From a checkpoint of a small multi-label image tagger.
Model: 3.77M parameters, 32-pixel images, norm layernorm, activation gelu, patch size [4, 4], layers 6.
Training: 40000 steps, batches of 128.
Data: trained on photos of plants, animals and fungi (iNaturalist), 65.7 epochs.
Rows from block 3 of a small multi-label image tagger, named by matrix and row number. Rows with one number belong to one neuron. Each number is 500 + 40 x the weight over its row's rms, rounded and kept within 0 to 999. All counts start at 0. Numbers have three digits each.
After each neuron's rows are labels from the 100 images, of 14976, where the neuron reaches its highest value: "strongest on" is what is common among them. Only what is clearly more common there than usual is listed. The data: photos of plants, animals and fungi (iNaturalist). In brackets: how many of the 100.
# fc1: MLP up (model.blocks.3.mlp.fc1.weight, 960x320), inputs 80-159
# fc2: MLP down (model.blocks.3.mlp.fc2.weight, 320x960, transposed), outputs 80-159

fc1.108:380607508487476530487507514495500525552429501517539528457535547456508403516499452499468508471505546471500494554462429458499491490434483568547499539640491446473504492516560494495482472567479532468482521503515483479493469488452602415543559508
fc2.108:506490504520491503489512505540436544441561549522495455450483564531430488432557443525487489603500398477463579538532512460526470424482428496497450503498588485502445466519566434465495483483541530486515395521464495518602538510462567506572550516
strongest on: class Insecta (76); phylum Arthropoda (76); order Lepidoptera (70)

fc1.47:533463546537479465507475497511488493490487498506472542491536448519515550466493554480525561519512543532446457511546560582575491497506475476507478498537491507540518438480465525502515530475427514427538524513529483530517590481514471432492533487
fc2.47:478485468560460469563447422510467528491440476520414515460514566528489533471555497545468496538538461495534426482528488459529563475419486540462456552533508480476539469478520494453493512571398440504456401502433530518504517483516459547532474547
strongest on: phylum Chordata (97); class Aves (96); order Anseriformes (43); family: Anatidae (43)

fc1.673:369538533489473550473503528475457493551489494510523526499452472483493480523506453486471546473489522495500500534495496443486490478475489523536495521573484476538474463491522513467489522501473564456514515493491555512508501469465571384457527499
fc2.673:507523474492489503518511496534441574405581571501491499520515587468428495455533478476488485575425397523454622518537442478504500441507436536467469512470544546468482496547515438493475477451554525488570423493458495487592537473491568521563534458
strongest on: class Insecta (79); phylum Arthropoda (79); order Lepidoptera (77)

fc1.246:447574549559492548498479549490499428535494490539552530500477476493478529414499467522467603453515529495560499526497543458506472530494482535513530486491508477470453527497452522461511560521519554503549519463515506495489524521529542428438528512
fc2.246:450500492549487523488493507520444616392509525522483499462489554506403425516515477480523492552512474503387556537530489452540519456505455474479393535543567509514499427578525425483527499469533509492487422489429494488582491486438535456569499505
strongest on: order Lepidoptera (40)

fc1.473:478473494610539486419528499406512564476466458450533523431500465539525534560508600480520451470526489520445515517461568482486479481564453590473485490516537399535497523483447517600430467682518517542473436475505544489523615532492461465544512493
fc2.473:485532423522421538509448491465448506498481434509418542486550612474499448571480537479541474481383455460471512459513428466478512471506442532572439538480522568553520524477593407542498524530474450558475462487465483445479527517502466504550431484
strongest on: order Passeriformes (68)

fc1.464:437572545488496530474487488484514571502530515499521530433471542471490500500513503479501612502503512574476483470554460488529480526476462431533490551525460502461493457508471532451534411524490548536504514473561480541497529430558522463491530528
fc2.464:508518487417560469430514529497443448492504512519524521542459462570480484491524486553493456529450461526508465474508512524563455459482428498494568423489515542544462513513564458544489517424567484499498461509491509486455527520476515489534452387
strongest on: order Lepidoptera (33)

fc1.373:510466474510440461577517475492471524471548477465485467502466446531487537464489491525482460539461529510477526502465532559496519514537497472496493388431505544499468499523538508467504594487532513512524435480424484615518467542481530505498447500
fc2.373:546470464508507535483494489493458555474566584462531431405539553473518504486477482481556468565564477488505537486555528472544521487449516507561462540472465478502475455454575573466532471457491492523484454455541523534540462560500546509608571539
strongest on: class Insecta (83); phylum Arthropoda (83); order Lepidoptera (80); family: Nymphalidae (32)

fc1.229:411442468474528544521528455495498482543407521489630464466465519480489454468522461539481540486489487530508493488542487476500492542477527525477463583499479454522509474487475514442463574460463491531485465504458488468475444504441520471575493447
fc2.229:476536543541456461497476483526462569445467475568487537448495554540509417440571471564490482543501460483411444508525441519522463480441441478464433535502503479534532460523502495472506541551446433530448383516476529532505524454502492470522521497
strongest on: kingdom Plantae (36); phylum Tracheophyta (36); class Magnoliopsida (27)

fc1.660:457513504513513567528509498491494532504500466511558498516492546501507475498527521477506622509471476512498492450519495493489490504495459524528520505512495547439472490563469530418478528460497554486466508473536493566498546501512563501470464499
fc2.660:499515507513423513533501500524454503444520502511479481459495581509434470473540460547489440574441440504409533542532523481547537454405428480510421539523503496513423474542612442470543483501544492486528426541463498513534507443442543494516502491
strongest on: class Insecta (83); phylum Arthropoda (83); order Lepidoptera (76); family: Nymphalidae (32)

fc1.137:462514458525487469507494484426467599543489487448481443456515568467525508534541448505452519526489423471506490497507531519459460488453509572470464545500532545564507551526521507451473518550505402535518471500520490530450471459441488531577435500
fc2.137:466538494580469464507422460519488530466477480502416539457505543476441459487517520514496518478473477493400462510510477513519480488493459486462471537476550469527536488529507500459544527550484407540474398453546515495481493479491425463508499471
strongest on: order Passeriformes (64)

fc1.347:479555563489447540466495520520481528487471483538492483513521555550585427522528461540471519520531469461561466498532455482523491483439482567493498547575493512461534504555494490475466505505491463462509538513497482528518495499594506501509569531
fc2.347:470452490490486501474507436505456528457505449510521506513559572507482521413508557474507514553516411513493495484547461478500448474442464501477486561501470506475525501450487452502485541506465456573521369470499469450481520490530495484516478435
strongest on: order Lepidoptera (34)

fc1.392:349609495624458532518489517499490508551444451463499460488538586509509474521511557486478578469513551498505483480465362481427508439444479468497495551541522369543540487495445541540475550523498499494497485482523526465460561475547499468453460516
fc2.392:499484492534483499476424490503473569511435440476427571527500529531475510493491508522532461509514469452461480511449524491521479522471501514491477520525464518534525501472605476488503542539473415550429435487511464495481418559491439568492540505
strongest on: order Passeriformes (70)

fc1.596:457622527502496493559486490484527534502539522516477543515509566449515463509473492506465527465528565507483472489529413520520511507506485478499423519534485513476524457496513487474517437534505516441444532510523483424515465489569492440485508489
fc2.596:509507446531580507448435541574449471486438486447453456518501453540494514511525410496505560433479544480461528484512526537532546542490511464518494531525467513520476482533586528523490469459475466545505493498507479498542463490430430487467524567
strongest on: phylum Chordata (94); class Aves (91); order Passeriformes (70)

fc1.336:514469470474479422430497513523486505493472492488503494471518492508497469552497427569382448529501495517498508509501482500500480466451476399476512497514569501582538480483524504462533532475516432553484498488441517503504500504481551420508511478
fc2.336:519468516550489457545411515557428542473473471526444480506525470517466509514544504533503488431530488441500452471479557536493451562536513534502492522469512472482526460542451508554605506469447396527533468494496501532412467505519388489539479506
strongest on: phylum Chordata (94)

fc1.210:461528454553522547573492508462489478548487493489484499500563512456494508543491519494449638493491478575557471493504465504499509558521529549457497557522409514456525510483427598417503400536430478503465528486518509460427551420494463507532449545
fc2.210:525493509491402474445478525484442536452472485451468446531495537570465497555534505521512461547543521471495444521518521569414554472438490511482500514515557501498520502548603452535492453513459467484489386499422542529511428493501504462463423489
strongest on: phylum Chordata (97); class Aves (90); order Passeriformes (70)

fc1.135:506517472548563497533492511506511596518519472446507489520474420442527468580521479471472552486497530503524502499585515506531518519566458499505491396495522512497498478490458515530498510528513563444438491491488515549495476516501536525480465524
fc2.135:462509526467441523515552527555501536436537522567507479520427590497452498456504484485441493588455458495454542516506466529534525432395489472500425548487492575470447495601565428462543467415566537467513479511448516558580553485456572470505458528
strongest on: order Lepidoptera (42); family: Pieridae (28)

fc1.171:411589534488464493493493514423507496495522518498558516379557418422527451440511483492469529474413489430534466532566452471487457514494466573500513443510500488421467539517459527453471505477482482519452499542541543443489511436489493413489479466
fc2.171:478521512556458465507477472547443544437478514544479524481501549527489446406565510563488502535494416493412497522527457512549483492449423509462424524497512526519502491537522477486511538572449461517472365497498505499501527458480504509532502461
strongest on: order Lepidoptera (35)

fc1.727:551531469546521534498506504507491423345462496464567482437409518514533451504503490492505514440519458498521480465557531459505425556552486450526509552454505450570463442496541512524460459519516542515465500581464528534507474510439532538502478439
fc2.727:464499490453483524541527464552498481474465539537530505529481478577514433479543509419548519455489443542461523498489464480507500504480458495501534583502600466503461464527532402522514508500484579516573443456576483554501538484438533472538431536
strongest on: phylum Tracheophyta (76); kingdom Plantae (76); order Zygophyllales (28); species: Larrea tridentata (28)

fc1.198:537523468502529477445493507515421409531510498515463536476520426489510527497503533478421548533494503570537475502503496512521500466458495536517503472569531469558528505511587491426539526542473529454484520494479517479528504434458497471500525489
fc2.198:403524486548388472571494342479490483492490515477464453531521497482464522513553495489424564500532501452576425471482485467472562501452508501482529485484459531415549578505451548509486450511482447497451483518428445489475515511536465501541498543
strongest on: class Aves (85); order Anseriformes (28); family: Anatidae (28)

fc1.54:489516542485566496478447545505524523487459532514445539531487437496481514560485498508500473466515594516469480502461479531526536530491504493509474523542486523483506480509436467557537426482522477424422535514504509452455445499606441426483464481
fc2.54:504519556518533453521445513567448493476522504488434549510481466471532521437478523484520470446481452537483538472523448490546470509574471407435495493439473537484559493467416554493481511454542429463508488462460458505459498519571449519582489461
strongest on: phylum Chordata (94); class Aves (92); order Passeriformes (62)

fc1.520:523518460521552479444461522491469511537526426520454522495542443551464533498490604472536581536453417537505468480479498576472487538501458525527537440440513569542521511496528513548514486552496554478487473470454540515514614483494445530498479476
fc2.520:471545497398435568497570510501559494479524534509541484511544532483521512512478498415542402529474508526483650539495487468456573488498487480539520522523533494490464536491546401470481431474568542511523540499500527466580501502461548485485518536
strongest on: phylum Arthropoda (65); class Insecta (64); order Odonata (37)

fc1.441:561494506568562409455483546501521462528512501552478513555520516537520552539586583560477523500535516575537506457514518521535465476475498573488520489563407517393509527511483525545540521542489459533516408515507504543482498512471502462484483439
fc2.441:476520513554454463512471486550446547420475502552474529472490558528482422422578500557507497526496421500411486516512460521539479483451424508462432525485528508508508488538524469490519537558480458523479358487502495521501524462490493507528496472
strongest on: order Lepidoptera (36)

fc1.713:554486448517545530414569497534494475379453492480575490516493516504516470499483526507502453485506432458482518490609533473517463565473499531532499509506501510460525505500505503578476477568470530521513500557433521522525462488489555555537525411
fc2.713:538477455501596533462514489574421522471507563495517458541525509411514489430445455489500476499428487541448563482500572476588519507501479587515522525477472507563466563476510467530450475487517539493457499443494490491520486519445535512537539435
strongest on: phylum Tracheophyta (29); kingdom Plantae (29)

fc1.378:509535512505550489509512495516490415510529523522517498508463446431519460457486553509464630494479483580525496554513484486515493486508497482505468451504466488519512581470459482495489445538522558509445498519480482463512500509509534552474499492
fc2.378:484562470488581520573517520571510451523503524512549518553522415495473451390491492504510500409515470545471510449517514529549492510542474478524550501525551459562496469494437485487456495529588544511534526470495438502439518507440496529459526477
strongest on: kingdom Plantae (85); phylum Tracheophyta (85); class Magnoliopsida (74)

fc1.627:460668494557524509514498506508543505523491520470485543495497530437568462515476495505473479461540552570526472482510352528453513525558515467493431524506447519473529479479449494442526389564519501484480553503548501479460480474615478551539466518
fc2.627:509468464436491508465477514517478484464446452486471459530524511603524459566576473457483434462467545437472515542479530530509576469460525476557489562547546524482492533521630416532505514445525476554467445485458483525495417511448444504463471530
strongest on: phylum Chordata (92); class Aves (91); order Passeriformes (67)

fc1.589:526481505517484499451496517499513560469505459486506517537541465568502521480524524475537436425513538508490484521457505506435497509545493506531516482481567449561565513481517497557486458563530501495441448461487523470466498528535490456437477445
fc2.589:510553472551422538493520443501480527419500504553519514563547572497496493440552550509510552550477436471542528470486399516502461525458436541527467549498537549495559488494516513477441498513463475459530458503476482513524546483489530500481435461
strongest on: phylum Arthropoda (67); class Insecta (65); order Odonata (27)

fc1.93:463516545440415492517553491543522490486519528579508556545554485567492535457500479478475411469474452456538518550466518479504510453492532525507516468574514458399489502526517468558482590500492488550459498564460470479530471491460563473518552524
fc2.93:525455478513478523467467499471479522485432410527484514423605511510468559576503497505476485485454525435512482473477499438492489514467514477481526573503492512500526462496478547534438526443498448509442565524425496488505494539546457435505440459
strongest on: phylum Arthropoda (70); class Insecta (65)

fc1.104:460517537505458404488507560541534556451570504491483489526505475413456483507500481506490531514450534489466505585522437503540508466505491497447477388506470485439462557532454506473470528490484471497491488471497479480501568475576543570510496525
fc2.104:565444459479476493507536478534471541444561558541520465477463557543416527419552495528523484603508425494523542480518565515524524445413471492546480470494578518541432496495593473493525508487492534503531408479444560544597522498412591503493521518
strongest on: phylum Arthropoda (91); class Insecta (88); order Lepidoptera (61)

fc1.457:473558614483527374521526580500533541497549500547501511476423473441481506535506464508507478489523516513511504564487435539475520482527497442449499388528468480446508489479456526481502507489526522502495531528481512520530545478533537520504488529
fc2.457:521499478533468465516498474538462551418500519530505508473486569527456498410565513569506498554527417527479533471522490531553474499435454514466457496443482498478472543524573473493540537509469481535527373481491508506528525487482533529509481480
strongest on: order Lepidoptera (51)

fc1.297:487450522448562560495568531493413506504540502600570489510489452537564529432514505503532430520426505439502511507460470556462393558589523535500484428480522479504486570497457506455462553480458550555495486524511485489527563494551515478458525514
fc2.297:558460536586451461452496476566440548465494492537471524474499575544503492430548510533499448574524430522449520520534521581528447485424486447454461505480488496526479478467602492512529536561451439570458387533470532501557507485496489526513518493
strongest on: phylum Arthropoda (78); class Insecta (73)

fc1.167:472480445491532508478468533463493548510482459607483508458484431549520489576516544499520501467505487450532466456489446488430475501556502527515528474485547452525551528493485535503487507537496504484457505512438509463455490499501464494480539483
fc2.167:533486527539444439520471461573467555467482506585458534536522477495471494473531508537505530517468430522462512526512510512569506449490435519467481458477485541502473497513482488516532525476496472464505468492489460473517552524488512543508520556
strongest on: class Aves (85)