From a checkpoint of a small multi-label image tagger.
Model: 32-pixel images, layers 6.
Training: adamw at rate 0.0015, 40000 steps, batches of 128.
Rows from block 3 of a small multi-label image tagger, named by matrix and row number. Rows with one number belong to one neuron. Each number is 128 + 32 x the weight over its row's rms, rounded and kept within 0 to 255. All counts start at 0. Numbers have three digits each.
Before each neuron's rows are labels from the 100 images, of 14976, where the neuron reaches its highest value: "top examples" is what is common among them. Only what is clearly more common there than usual is listed. The data: photos of plants, animals and fungi (iNaturalist). In brackets: how many of the 100.
# fc1: MLP up (model.blocks.3.mlp.fc1.weight, 960x320), inputs 80-159
# fc2: MLP down (model.blocks.3.mlp.fc2.weight, 320x960, transposed), outputs 80-159

top examples: order Passeriformes (52)
fc1.254:121151114171123164151116136142126123111084081201110173129152143092149165141130178145122255146121047133125111136081081124170089116134114104149137157131108139072159165132073140158139154099146149155097109129155106149102102154189117150137118135
fc2.254:084164168177063090152084108167124080158080127150084132101130131155144101139162096128109103095189124105082097122100099093160178091099145056149100164167179135142105183173219122155164139186185100170068102160150110163090086090120091109154101100

top examples: order Lepidoptera (40)
fc1.103:105158142124146101170128115097141110098128156153173127111041122076121104154137105159087107135088110141165111094133060112134113159129155109123159118130115142138130111116119167094119049068161126159160143170111170094101153052120172106157127072
fc2.103:101137142172093113139121096156079162080108117163119142109119174150103076067194126189131132165130065119070135128140088132159121128089057137096069149120138138137115121169160101116137158176096113138122025125107124136142148117105150140152121112

top examples: class Aves (95); order Pelecaniformes (47); family: Ardeidae (40); family: Laridae (26)
fc1.302:138153175229157055147124134121130125163143113083121149109129053135139149151138116125105150029139156069156104128149152146165085115182106108173137048111132124189132105133138163049141103119157113077083129107140136154144122132145105172164100132
fc2.302:165107151126118174095068095146104095101111169127037106160109146107121079061143133119199125185079090139114118166083122135157099146069127138126146167123135121111116149109128145128066123128168046087098141114156117113141104105125063154164157090

top examples: phylum Chordata (96); class Aves (92); order Anseriformes (30); family: Anatidae (30)
fc1.674:139176120139072116176110109110102107148149149067120097100158108088114102170147095080105155097132136111088111160165159095138128089115135114127112137131115147116121086150094158158148115124079117051167117173146125148122142089122125139139065117
fc2.674:107140116165093087132110115154073171076117119190110168115132152152108106064190130173127124155141079125081100123135121125156111088099061150100097122128138127144137122134139127109150174160081079125101036144094108115134151131103126109136156135

top examples: phylum Chordata (94); class Aves (88); order Passeriformes (58)
fc1.361:160198136167162149179114135114154102190138131103111115152162096113118198160163151141101239072147110153104117167144151112063132117144135146130138093121107145132131104151041182142144105130154113060126114110170122130065138129201118090108118104
fc2.361:121146157190116088138087114135117183068111091158101143078106157142130072092191145126115147143111070159049111183108110144148106102096072111060077175103171137157148131148144127128139152164137081132113023099128146166130153115129112099150106116

top examples: order Passeriformes (55)
fc1.646:107188220138102152133103117144158162100103132158117161110112109083116099117125126114110068118105161140113127130091037138110149186106132082093104171103128159070104101122069118124150081174165128156036154189122206131086111100199110122108114107
fc2.646:132145121097162106141107113168079095152160123148121150169108064128119154063190106144137140084114062169101135074126102136163104116150103130173206071051137148113119160114110171149138155099133119116160123135110083153097169163129099134115142108

top examples: kingdom Plantae (75); phylum Tracheophyta (75); class Magnoliopsida (66)
fc1.440:115134129131169148105149140186145108111143094131134147155117132133145151120130215117124222149168106245144129132167115173146149141137134155149094109141133131132179136136109106120126057164130165149118120099097149169157142141183168179150122139
fc2.440:118108091088168135160161086138121072157065165106164161164140088129070117093145121134150121067132117157082118071099132124091136167143114139124150156125170108148131082102073064132072149122125167107177162097146086125105113128103169168111090050

top examples: phylum Arthropoda (81); class Insecta (79); order Lepidoptera (41)
fc1.687:098138151132098161105156112081081154129119089153166166111126184132115116131153103123157125152057099112132139117110074086086137123042078179180143173130148073125128201126163124123107139130130123072133114140162206099120125093169195063094123135
fc2.687:140076154119075112110121133163062182087088129153126094099127183153045098115155113155141153161107069118076149109137121163185130153127098124189132100094161115130164112150158110143175150078072070134181105084123062146172174181145108162126175102

top examples: class Aves (88); order Passeriformes (56)
fc1.228:158154177147120111156089187149140108119151154159084214160153140124147130106103129111116129072152128196136115141162144136169130110107145084135115092170084162074128092124095136148175076144113128056136159142166159181113105044166097127146109093
fc2.228:069170090125104122095132133101187110146138134131130161138188117093110193134130173099116099137145155107124126085116071045098178103160142133157130148175122151084187178066074130126118110144132142126106148109092177115135124126181120116101106134

top examples: phylum Chordata (93); class Aves (91); order Anseriformes (52); family: Anatidae (52)
fc1.562:137112126180150148098137145089111133136096112101124116108140131106140136203140143112111191157135156187131093139179129126131138146120112135174087148132116159143167081122128136102143064227048129006101129123071157156126187140109100164190094095
fc2.562:117113116190116131145090106152056106119128128148072134112152142128173134091149168133135162180103078142098131121147123073164120080106084155101082168165123124124110096125137121106131197135047081126105084156084158121145174103132099056141074155

top examples: phylum Chordata (99); class Aves (98); order Anseriformes (50); family: Anatidae (50)
fc1.642:145132106151094124110135182116056103157135149105111086096143118082138092151115167112135226165128157081129118151153113113120131105106118121150104126169111157167097134131172124134148110139041135025092166177129137121118142134084141142152088139
fc2.642:093086072190126148129078068154094108118090150108052134148136127125088153117130150088190118162083097094082090107130174056145136105129119142077140125138142169092164117113086099144140119113092114102113097093100097128202144139116069134106122159

top examples: order Passeriformes (55)
fc1.377:156100172168138148117083131136148104129075089117096133129161132120138185118133127170130153085135189127135109152131141134079125178126148100120130151106158106130146111145106128173111097117140098170133096131128120111042064120197067090148164064
fc2.377:102144130193075095117084119110099198087084047134077141094128197184105111121200149134129117128120058159087109161157108118123107086098087127099099183109141149137178136173132125159122128183116078133148009110113118154118144089143089104147125096

top examples: order Lepidoptera (32)
fc1.649:039146112110122166151109183086101122153125116200128135152141064125131095149138088112117153035119148092126139178100148081166118115135130168177123126209127138124098140151120116128147176162127171113144142128148138170116103092088171064063117144
fc2.649:102135093152130137125131154125115142080154163121135141112135181122040136116131104110104161152151095136085204148200062089107136128129120088121078151125179163105133093175120122089093126105144148110180077091070115109173134126119180126211159142

top examples: order Passeriformes (61)
fc1.300:122155123149103105180130125144109147154116152059129131133147172148127106167112084113144108069136166132126102151136141150094140091125147106101129153125139155087195088130043187103125127181134106175100078088123148144110144115242147139110128115
fc2.300:111106102144105113115106102118078205134127114199097131109158146193072179063189166155136107126117096117101145114064159152162076120145121093137126131100109089118127104112146130143122198145131077175141093130103094150110183146112098177107176109

top examples: phylum Arthropoda (73); class Insecta (67)
fc1.186:170104187095115164111168100148133176038157112178181118163091164129120100050147158099141145159114145118119151139150155133152081150161136092149127124127084049069126169164070108177035141058094136146179140175122119126164126119166150150111181126
fc2.186:154130119188074115116119088171089154049147101160127177138143188149141110064174167126116117177163116133065163160194145127144113083079072117087076163124147125111134125143149142124118164158072094154112027139133159113155091091131123108122134084

top examples: class Aves (84); order Passeriformes (57)
fc1.481:110162182173145138128112140179148161117058125096132111156119095130140110163129110139099169115148130145149116125106119161107162170156133110068136177149118132081145126141012156129113074150086110091148159098117116199099183124206126115147117126
fc2.481:123147132155150094144080101111071161108128109129070142070106158168107103060186137169110103135160041120104123107147128135162101145127072127098118151130165130161168124142149107089119163199127073136131017113100135119148146108161098174161133112

top examples: kingdom Plantae (53); phylum Tracheophyta (53); class Magnoliopsida (31)
fc1.610:107215162160138135123123113140127088094142143151128132143129104063152096080107108130122128063103088129107110131166098118101122111138126134142139137094106107102104101117125150095124086143132158145025150197120120114133115122099097200066168115
fc2.610:131115108105155136168182162127153063140160185108180081145142088120121077138144107070128129045159134109108170124132122107137177133182178142170148106118162146136109107138102128146132102165157192153183140122142129128096158138078162128168081114

top examples: phylum Chordata (94); class Aves (91)
fc1.603:137124137131154127196146136144151108181115162097103136156169092127099171143129118157123100045149170072115098176083185157097146128155167143083144118209156134122137081155096186141140090187109133110146122123134118160088084123074107093143116094
fc2.603:128166119151098072136086105137126193065096076173069169132130167174102119102201146129131117139144033160131128144118122143153113104114072121091083156117146144117194153149119097147148140159157071136117019110115119141113137111165105159147128096

top examples: order Passeriformes (68)
fc1.671:090140128220157142056111108037115214137114069100111124104097136168127151173117191137113154078126103075126128103165159117087114162118127171105144155152154091130106120138116154115114131239094118136102112124152179158108134141125095146107089152
fc2.671:117124104182133090169050102139134194103105117098040149124136142113155117150099156109111125094121110130054108130149150144124084102142127184056104147110153099183155144106178171121155120126085066149102065090172171132104139170147048119113144125

top examples: order Lepidoptera (41)
fc1.147:112089166107173029137127116154126213142140115110143088147134072085133130057127145145136162091142143173142136160166098166103135153174119166068077056113154114110164096111075111109103131148133124095061116097122134105144111164187155099153107099
fc2.147:195083093097122124117188136150134083132171139101166134154092148141139123136132145097133069146126096148124170121118167146092127146090154152108097121093156134139089108129177099172128139104153165152158089106124138164178134177090200148203076134

top examples: phylum Chordata (99); class Aves (98); order Passeriformes (66)
fc1.233:126202109099136138120124149111140163132141140155122123128100181130149103115104127132115090128153144100142131089102022150132112170116108099131095118145133127116143161140119105108107135156147106137097140114141117099147124147190118161172092126
fc2.233:131099107150145102152059124101143100163052125119028129119118073117088142137175105157142163055101102123127078175159130132136118156146116144121127128153082178144146132109144157089145097118112052137098086106145179144052148141116049133124099125

top examples: phylum Chordata (94); class Aves (86); order Anseriformes (31); family: Anatidae (31)
fc1.664:110158172110150106151118112169134158124069131146140111156118060077121118076105141152093095121093150147139096141192120153136099171062117137107117139113137151114159148137038153112108156152091060100117138136107108113140142146197099102102155117
fc2.664:107167140173100111137095107122114177077114117156115147103116151144127083091193130183126126161122069162071097121152124128159113101104062143067078154144107112132144111150105144117128136143073084124114018142130155136127161061134115136138124094

top examples: class Aves (100); phylum Chordata (100); order Accipitriformes (35); family: Accipitridae (30)
fc1.35:118127105100141139116129155076113119156067127133105154094147080212166111165128126144126094152122150197118127107119077163089128157082072187147130150107141097175120108140170113141142112144129137106138130114131113142127123137101117136136110106
fc2.35:153104128132121110147054109137142168118110089096026090142126134144115123168115112164175146087147150096126122112110108136113149134125194103101135141057150150132178103176101095151143140091186084163076134104062093110092071162168063145111135118

top examples: kingdom Plantae (81); phylum Tracheophyta (81); order Asparagales (32); family: Asparagaceae (32)
fc1.411:132173116156128139118110124157110064059113140127145171099141136087155108125121108146143130085105060156118111136131159089123092093173113122144142158096110068159107163109133155133096119138130151135070134182091123093129108114089113178101145082
fc2.411:142082124114094100147169135175101112124139166135140082177135117151099091079148152081132130109117109110092156137149148118125150112135123147112137102143219098145109114132185055147161143131106182166179063084129134172126148148066150117152097153

top examples: order Lepidoptera (32)
fc1.211:136096130141083087143136161082118105113145166131154129096136082070180106121121151156068128102040120141147108183152088154093070152163125160026090106137069165080145155134088189143090099137097095149144093202101179093090153115156154103122127092
fc2.211:119140143167104104143105097165070166071116140151112150102132172149107089036181121188124116155135066120077125132154117152174110142091071132111078151132142125136125113153156112111125155179079089163120016127129129147128132086118123135158123100

top examples: kingdom Plantae (38); phylum Tracheophyta (38); class Magnoliopsida (31)
fc1.355:090131120099108127129211113174130117075105163155218101140068090077147034100145117157143103133135115098141150133141094119164096134130139150110128155126109133094106171131068116138108122100132153129167149173096122092153159126125188170157160145
fc2.355:077083116124142117086143114098099088084096027134156174105114159157102110161111205119124160125100124124105123096153124072114136132118117154113178175120125110123167129135105093190076116168089149136113133091108170082105111103105138122038070080

top examples: class Aves (86); order Passeriformes (60)
fc1.113:158118164152149156101122157157121080162116115114111158142177087135149130109123130109125097091091170129126136149113170143108158130080148216121076166172097164110112128120130126164161079177092132155161138196131228150110093046125089080119092089
fc2.113:097164117110121096142101116128077126121125108122097151188178116159141109122153138154094143075143082139109158151139073125095144099161092099125102116098178164143150111175090041098131140149202131109136105123061078099102139116181134119138093097

top examples: order Lepidoptera (41)
fc1.435:129121103160119086162185125120122190113071121120121121133138183088120140170138172148121186132133082108113096115132125161206123141053142110108113149148082172135152134138120144110149081082129085120123127128124119144101190141162131124202122129
fc2.435:153123090127111107140161102123124168090142162129154100138126174128096132141165135165111133205157072183151187146142119128094152070108125159133125099154164093101104078148185106134112060134126146121178074119063123154183147086071198128199147143

top examples: class Aves (99); phylum Chordata (99); order Charadriiformes (50); family: Laridae (29)
fc1.598:159167146148144138062113150160111108129113133109111133094104073080111071134120109142119168131155125168121081185176122141153118157109093095130110150134121168183147147105121140098151139147118117040079148114143099209100175125137120144163115100
fc2.598:147090079122072133133044071094117110091139157109045055138129152139099152150163125144151138160101123090120069112093160120123145135117145129125154131099137137097143146110125134145136111116107037135107085076128140147161107143121041138115160132

top examples: order Passeriformes (62)
fc1.450:110111151189043151114127090165105235106129136098120106195133130105097173055121117140114143121112163166103155150097150145119110151164135158122111154107077141064103081163062146120125096101065105106134119123112094115144102137157101149137130123
fc2.450:074195114116140168079156108104155124130174121159137169155132174124184068155094126098145071141171188136122127152132077134139177062087092144143111187208137129140158096111193107117090130141076157143078157163130134071171124074140149101124124150

top examples: order Passeriformes (51)
fc1.428:172099141121120113093166165141134170069143117115118131123134141182117111138119157105134111138141123101124145156146154124101092188128153035061106135075081105092132162146081166184054156124138113099165113155081093100111104155177125187141136114
fc2.428:143089125175131140131116095161077187086132158153122107120132164171103150070154124145135121157140095094100151146138121151154105139088121111079068169127121146109097119145160144116082178149065083148090052146089105096140128080108130119160123099